config.toml
encoder_arch = "vit"
model = "masked image model"
dataset = "retinal OCT scans (Kermany 2017)"
train_examples = 98430
image_size = 32
crop_scale_min = 0.5
horizontal_flip = true
translate = 0.06
method = "mae"
mask_ratio = 0.6
loss = "mse"
encoder_norm = "rmsnorm"
encoder_norm_position = "pre"
encoder_activation = "gelu"
encoder_mlp_ratio = 3
encoder_head_dim = 64
encoder_fused_qkv = true
encoder_bias = "none"
encoder_qk_norm = true
encoder_parallel_block = false
encoder_inner_norm = true
encoder_patch_size = [4, 4]
encoder_layers = 6
encoder_width = 128
encoder_positions = "sincos"
decoder_width = 192
norm_pix_loss = false
decoder_layers = 6
init = "kaiming_normal"
residual_init = "none"
optimizer = "muon"
muon_scale = "spectral"
learning_rate = 0.015
momentum = 0.85
nesterov = true
orthogonalizer = "newton_schulz_5"
adamw_lr_other_params = 0.001
max_grad_norm = 5.0
max_steps = 9600
batch_size = 512
epochs = 49.9
lr_schedule = "wsd"
decay_fraction = 0.2
final_lr_fraction = 0
warmup_steps = 960
weight_decay = 0.05
adamw_weight_decay_other_params = 0
Rows from block 0 of the decoder of a small masked image model, named by matrix and row number. Rows with one number belong to one neuron. Each number is 128 + 24 x the weight over its row's rms, rounded and kept within 0 to 255. All counts start at 0. Numbers have three digits each.
After each neuron's rows are labels from the 100 images, of 14848, where the neuron reaches its highest value: "top examples" is what is common among them. Only what is clearly more common there than usual is listed. The data: retinal OCT scans (Kermany 2017).
# fc1: MLP up (decoder.0.mlp.fc1.weight, 576x192), inputs 96-191
# fc2: MLP down (decoder.0.mlp.fc2.weight, 192x576, transposed), outputs 96-191

fc1.383:143126119131129132099153115135137110131157105094145100198157101116105139153147130078069139101101107127162145138112109106122133150157077119144145138145127114149149097144057135110109114082141120104171129118084133138102125101155126142131113157112152118111139089181112148141116121104136126134
fc2.383:149153119161115131138104135127078147079113144110101119152131155142135118122153109125125114122138068168161121123142121168171132145156148110122145128121122102133152125117102111163170134130174145110117131093107165062133161121103136100137155110155113139104101126175125141102101111155103126105
top examples: finding: normal

fc1.234:123092101150139109151084119151140133131122174077091178157125116147191124168141139108146136128090123142119123074161115075130100142135143115114132123119133159168120132113109171120128133152111117119132120165125113154141120122126182140125118166106117143145115164129101154174151110121110131127
fc2.234:150139159118099084089139155097086140144168113178104105128174104097142125095116147136123171112140133118114080178127136162175116098123105143108104155123121126084127130123157133103116158158094146093103129132122089140158108126096147111155137139150088138127134112103129080103147122115127165125
top examples: finding: normal

fc1.530:136091150174103131110134140151168137123114146115139112110155147114159103129144128121173154134141099128150178125125087132122099091104133103154112134124116158163111143129074140139118104094129080160134110089113167116105146114151226127151107171126107148089107176124114125114109155100142149171
fc2.530:111149129081089139103145099123085173117158111148127137149101080092092167152093135147067123116111132097101116122127112101110111152165104153139149138104141134122136074100152162086130159115124188069157184169110096156167116176119082141125148151122154138144105109155114138133133100136153103126
top examples: finding: normal

fc1.302:138113132102119080131111147135170123111132126115112136098152101172099124145131120121108107133127120134110125093108137150102109095117122131118115087143170153114112113129109082172136138107116128137104103113098106158140168118090127156071155104110137128168109165093118136148144150170080113170
fc2.302:118155139132129094122132145149108107131116117113106145136106151116143116133137114147167092181148152157123105117144149142185110091128105141102121152149112112097109148157108091136112106143173114120110143108124121119156171123118156137137179128096142130097110155119146169129119132084152138101
top examples: finding: choroidal neovascularization

fc1.386:255255213165141167150168162152134144131152138134133155119135131139106141131120123152140142129144148123139125133101118155113147098130115112126102068139146141115110111101109094124128120134100113115122109118112124124115114110080154127117116122122093165157112136121133144117121111112114098144
fc2.386:222181142132125090151120135107128159121104151124119105149110133133145115125134126125087127114090143142147158115159164086119111110123141150133155111135145136161105156165111125119108103125128144156106124175152079108116159148162135111132116110130136071120154146160158060186138133119151146135
top examples: finding: choroidal neovascularization

fc1.464:113125135118087112113108140144122103089059140103108120184096087138076106136088151115113130122156157138115148171107114079130139127126111164197127125119137133144132133145085120125093101109101133158137104104108139172146143121125123153158117126138118113109088113114178137119139129152098104130
fc2.464:135144096166093089130187138149114119113103103165120169133132115113146097137096143121156108155144084090106127113191185172126129131126155134151142142105142168119126130143107113116132134124132129127110146101119131133082087121152121114091155150116130174145127142158091130113115106078099156120
top examples: finding: choroidal neovascularization

fc1.268:117161102127146167128128080111089181116110137148149170156086121144192132118133130123078099137146110102112100190122093110131154100157134075144123145130159125145148102123115134120107090130114134162079142140163158117101163152113114110108134107099123089099173098134114142116174172117130141090
fc2.268:112174154118126142105070149110111099122118133082131137114154156107132113119102127160086121099127156186116115104143094063126130165132085126146113137149117128127087098122103114132115106140128106139120098141115124155139125136104185153109135105139128108120125111125121120110110112178116124141
top examples: finding: normal

fc1.470:115127149158137116120112102145136142138166103191110134120053123127090138123157104109106114125142090153148082164111135156121111163104151148122115136109104144136122108130128140120156135165125089114116115124131099080088086095094119097142123139097139104143137087133108147093135109117119122134
fc2.470:144150118155131130118122109116170130130119128109129144073122117114138133108103148154188157119120148110110121127124165114127145102146133166115139120134154101080149106126151100166134135156181144110126092118160153139139081116134169081137135128121091140095126143096100133136103112134087154123
top examples: finding: normal

fc1.210:161096132148127146129129121146125115123137124126151124130138158123132157124162118097146093093096119095129084154130106124123109182194090090151117134095107137142137126181110134142108116111117102125102127100136113066100150121109149182145119095149111126105140111159126128116082146124118118117
fc2.210:127142109123116108119104125106138106133212149135150148124119118160100119099149100117120097078126129120145135103158119142127183134135128111136128142100153118134120142114104117121200104105125147148147061102112118109103187132157132074150131114176148148138122127184134144118125174139115146048
top examples: finding: normal

fc1.283:130095129119109140164100166140090135105031120120109181157131109159132094145115159110116109132164128136120136150131120118103157133141092126182132108137132159109115135159162108136138146085151118147140134130102148157149129142122152147117124092137122125142090098140139089123143150107088114148
fc2.283:111120188152065088097153111128105111119103098118095116131133139121112127109090172153134163145121130163127105130140154136175119137114136155123134115128114133107128116111116105096122157122111121140132115138165100163151090148122132102133200139100103159104110138186124159135132148141112157132
top examples: finding: choroidal neovascularization

fc1.422:023119160152158136124109114140125125100169155151105161104106149111131116112130159126163144096129088148141132167110139170106145097120110097125101018017085151102126118152149111111148116139110142133121145086144101148108125106088134125131119139112131131134113129134104139127094128123063102141
fc2.422:096136184160175134134177128134128153144111082123128119169135100126086105139076085116086102104112148101137138104107160112162112134131112147130193135087092077152129147145150175160124110118127125120111120153102149107163088125152138127127112093129114127125137103092145123120180136149173125159
top examples: finding: choroidal neovascularization

fc1.483:120148161095149128152128164108155146152123115078122122113154104093105132113086069106086095127159132137139121127084125111120119086134112111097111115114108138115120169136092147158111115127126139176155144108089111099120174129119135154124077120141112082165114147121142160131152133106118181101
fc2.483:094133114151137125127138098159129096131136129137107109127167167171138108157158156102169170135130083152110116129134125123133139193117153165119136085124132148121154104081167100091163131158138154109109133141153099164159126118151127095183149155106149132101149120113141093127086128158140081092
top examples: finding: choroidal neovascularization

fc1.44:126120123144117100105120137115121129134129145122138096115141099121160124163118124134105109104122120121122115129104129132137116152112142129105157115120135134103128131134117132145100100112107128108123121103131125141119143114142099123116102137121141111109106122136114129145159114119138168128
fc2.44:119142116135097130092142135092126164146100136143091130142174144123118113154114098157116154163152113116149164082106145148123154124129132139129120146146075109144147148160159156096157174110101107140146163121114119117120127118135170178148140121106111127127145123140095107122113140130117107124
top examples: finding: normal

fc1.175:021037125154160149123141143096112124107131129102128118110147098104120116137113090146053129109162138139142111134096113119131127106173143120121133170086052113144100138162158121124142098122145121170104146117134061157087153113084138103145093107119124130120115132100116130132136088120119133151
fc2.175:065066126114117148143058132109136151135128123155105116146093132134101142114157168105125073156120085114091124115146165132116148149124113112141092126079112102089159140131113172071087136108133152112142149125079168112096100125135103124112154149118102141105121139162124136143140164139139099095
top examples: finding: choroidal neovascularization

fc1.37:133142133113120064120129101115166151121097171155128139166103161152128165130129104112144127149128098121124130145137174176154124161130049127127082166098141150146136105115100123091133152111141145110112111132130098107083081124095105106121090100145141176140142122096119154125130128144108152132
fc2.37:115125107155129177119095131168125116123123114136115154113143142134141125126153189082106139133103093136164131156065110178096141107136179155138131132156103117126127114153150091155079110114113109151178179114111117155137151088126151144153156116077085177118128145090136095117151169118152092124
top examples: finding: choroidal neovascularization

fc1.168:125145137147152137157137101121161101134118110086118145103139140150097144132150133134164177110143143079124160123135134135100152136139151131089145086105117136150136097143144098124143189108099140134170111118136077108109124143125145139114113092120154125100145116179147100141154104136118090147
fc2.168:095127116088113118155147115094112134127162131106174146120110144099119134138141108113122121134170117191137118138104146137143124123168129132123162109133143101142147175184128163155086117106145100117152113104092121108115130148169132139114086128149103125138109113129152163122068148120129146134
top examples: finding: normal

fc1.90:139142119108115115109158154137159169099126121142127122128123177095082125152108119134153102085163154083118137151144174133117123117110093119141124132124126122109158097172147132175108170126144142083104116115135111165112116137135102076125113132143115132084154139147120092172125145100107140144
fc2.90:136078127123156145097105136145126125124146108153138120122158122143134121122146135130161131128134101159129131148070085148133128115152132088128128088114122140128106156127126096134146119132136144111160108182166132123137114138118135108123094159090171101089136113145125105088161117148090142120
top examples: finding: normal

fc1.43:151135130184142134124143139106128100127167146115131117151139100105162109117132136074147145119136115094148153113137132142119089183152128066128100126181093141105076124109106118117127136125128093128107111154132096115092163112133117120104151085151173146134108154155127123144109129093136106150
fc2.43:084142156103072151131168076140157139118062141120110089146160135124116126104104138160129120125133134149159105115100148152126135151075135129130180143109163114123129101142083133144114122138143147129128130137147133140123118105094159145125138174168099124103085114150139147084142138146136067103
top examples: finding: normal

fc1.171:137106120149190139113086107126174121136089093161109153136159092084173125105130149143159118130148126116116116107165127120136089159137135139141111127111154123131159164142174097109109116148107127088119115104167134087168144119148134120161122134132092132127111149141168126140131171103109140121
fc2.171:146152188100053139123153149132118127124131129105127140137121144174092156124115113163106102136098153147167142165128136149144118141109103120093142126123112133118123101129125164124154131137151157166126140114097146174146128113096088138122156109095170127145193072116110107122119101121168062106
top examples: finding: normal

fc1.426:148113122145122139116113158149130125129105149113125094152114120124096114139133138122173134103182103118130121117142151171148128143123090133100085134088163149132131126106121127132087132142132119102165103114112169111138085090151144139123149130106128062104126175127146154130079149109158114124
fc2.426:119127150107135152136133130126147120149138104167122102137180099096168162138141128130103120121149164144109126105115093117091149135179185116126180146138102168140109118095131133094112149112122134123149157124110130132108177150105133152138094118123162119165119161177127080110172136129162117159
top examples: finding: normal

fc1.563:149113155101141137106096122115115166112102128101092155130140142145136126094109127111126050159146118152125129165155112138115180084124096142133140134107122120152090119123123103107147136101143096140117127142110149135128120102093151144138104125109134139168126107086142086175092137080135159113
fc2.563:113142086111147157151157089159113124125072115115149117110185148152134119089108111140167117143113109093159097071106136132130101142125091099158167110132132142094158134138149091122129177113118174130129150148168150105149150123112122116148163129150099123123119138155141123094112100095109134113
top examples: finding: choroidal neovascularization

fc1.572:122129152163142172142172103161143135152127103157136140104129173133134124119135116127121162144110105158142100140117132142149158113107122139136128133114089126123118123146155116156173151166147129151137154136169144173106137176153144184156169166142149154130170124125152188122143130163152149172
fc2.572:113127129125115102145093138145107135161149157159135132143151105152098130124119140125120140110142109142126112126133091122140129135184128100125130129135135119164128100144112133110128111116159142116176106133124107124114136069116131096090129115109133116132126088163135119152090127074130142153
top examples: finding: normal

fc1.153:153095143142124117111143140154133103127080099117085157125131116063152108144074137154124127138150108125152129094115125146093132131100097118110120127098118116151126136135111100094107108128130150157121141115135148120132094049101114155132134121147143092146109161130160130110181126096084068092
fc2.153:132109175131118132127099134147141115123101103095135166128131109128108112123114159138173110134098168134134122121160124102137127145056115098129143147143103132121108123123137122169124122129157158139133134101105167125110146137104093183128101077153128109111092130108143120092096102119108132127
top examples: finding: choroidal neovascularization

fc1.266:117131121134143131114117117113122097143090112149106151103106144071115175111170083129153152130156135101149083111098114087113118154133100127098145117130090140141108103139121151104104151117147083110129127120079119095085097122160099149109069148091167100117151137164135132125119110098157151097
fc2.266:102147118115104073095194123118128135116084108124112147124089136127122102136121167103127138127126121188143127130114127107130108102120101146134150100123122157113081152084132134131160137083145096163146123122144082109117158119132092091117113152104115124097117132130127130162108103086154127139
top examples: finding: normal

fc1.229:137125098146147102123142203119143129137159125117104116124194143093120084158098117102163140096149136133181150096134100092122097156094101072153101141124131138151133158127131133122110082118118142140146133100068160110116116114103107183156140139140123126102116174151136088121111150132124133090
fc2.229:146129131136141100126140098132155152150127078127151150147113102102085130123104137110158165111139153156124070151165139116086098122129101114126114107166113149100096142135162110124185118129144163129132106111104129107158142157112068143131107108109164168122117067114109117060128107104147136119
top examples: finding: normal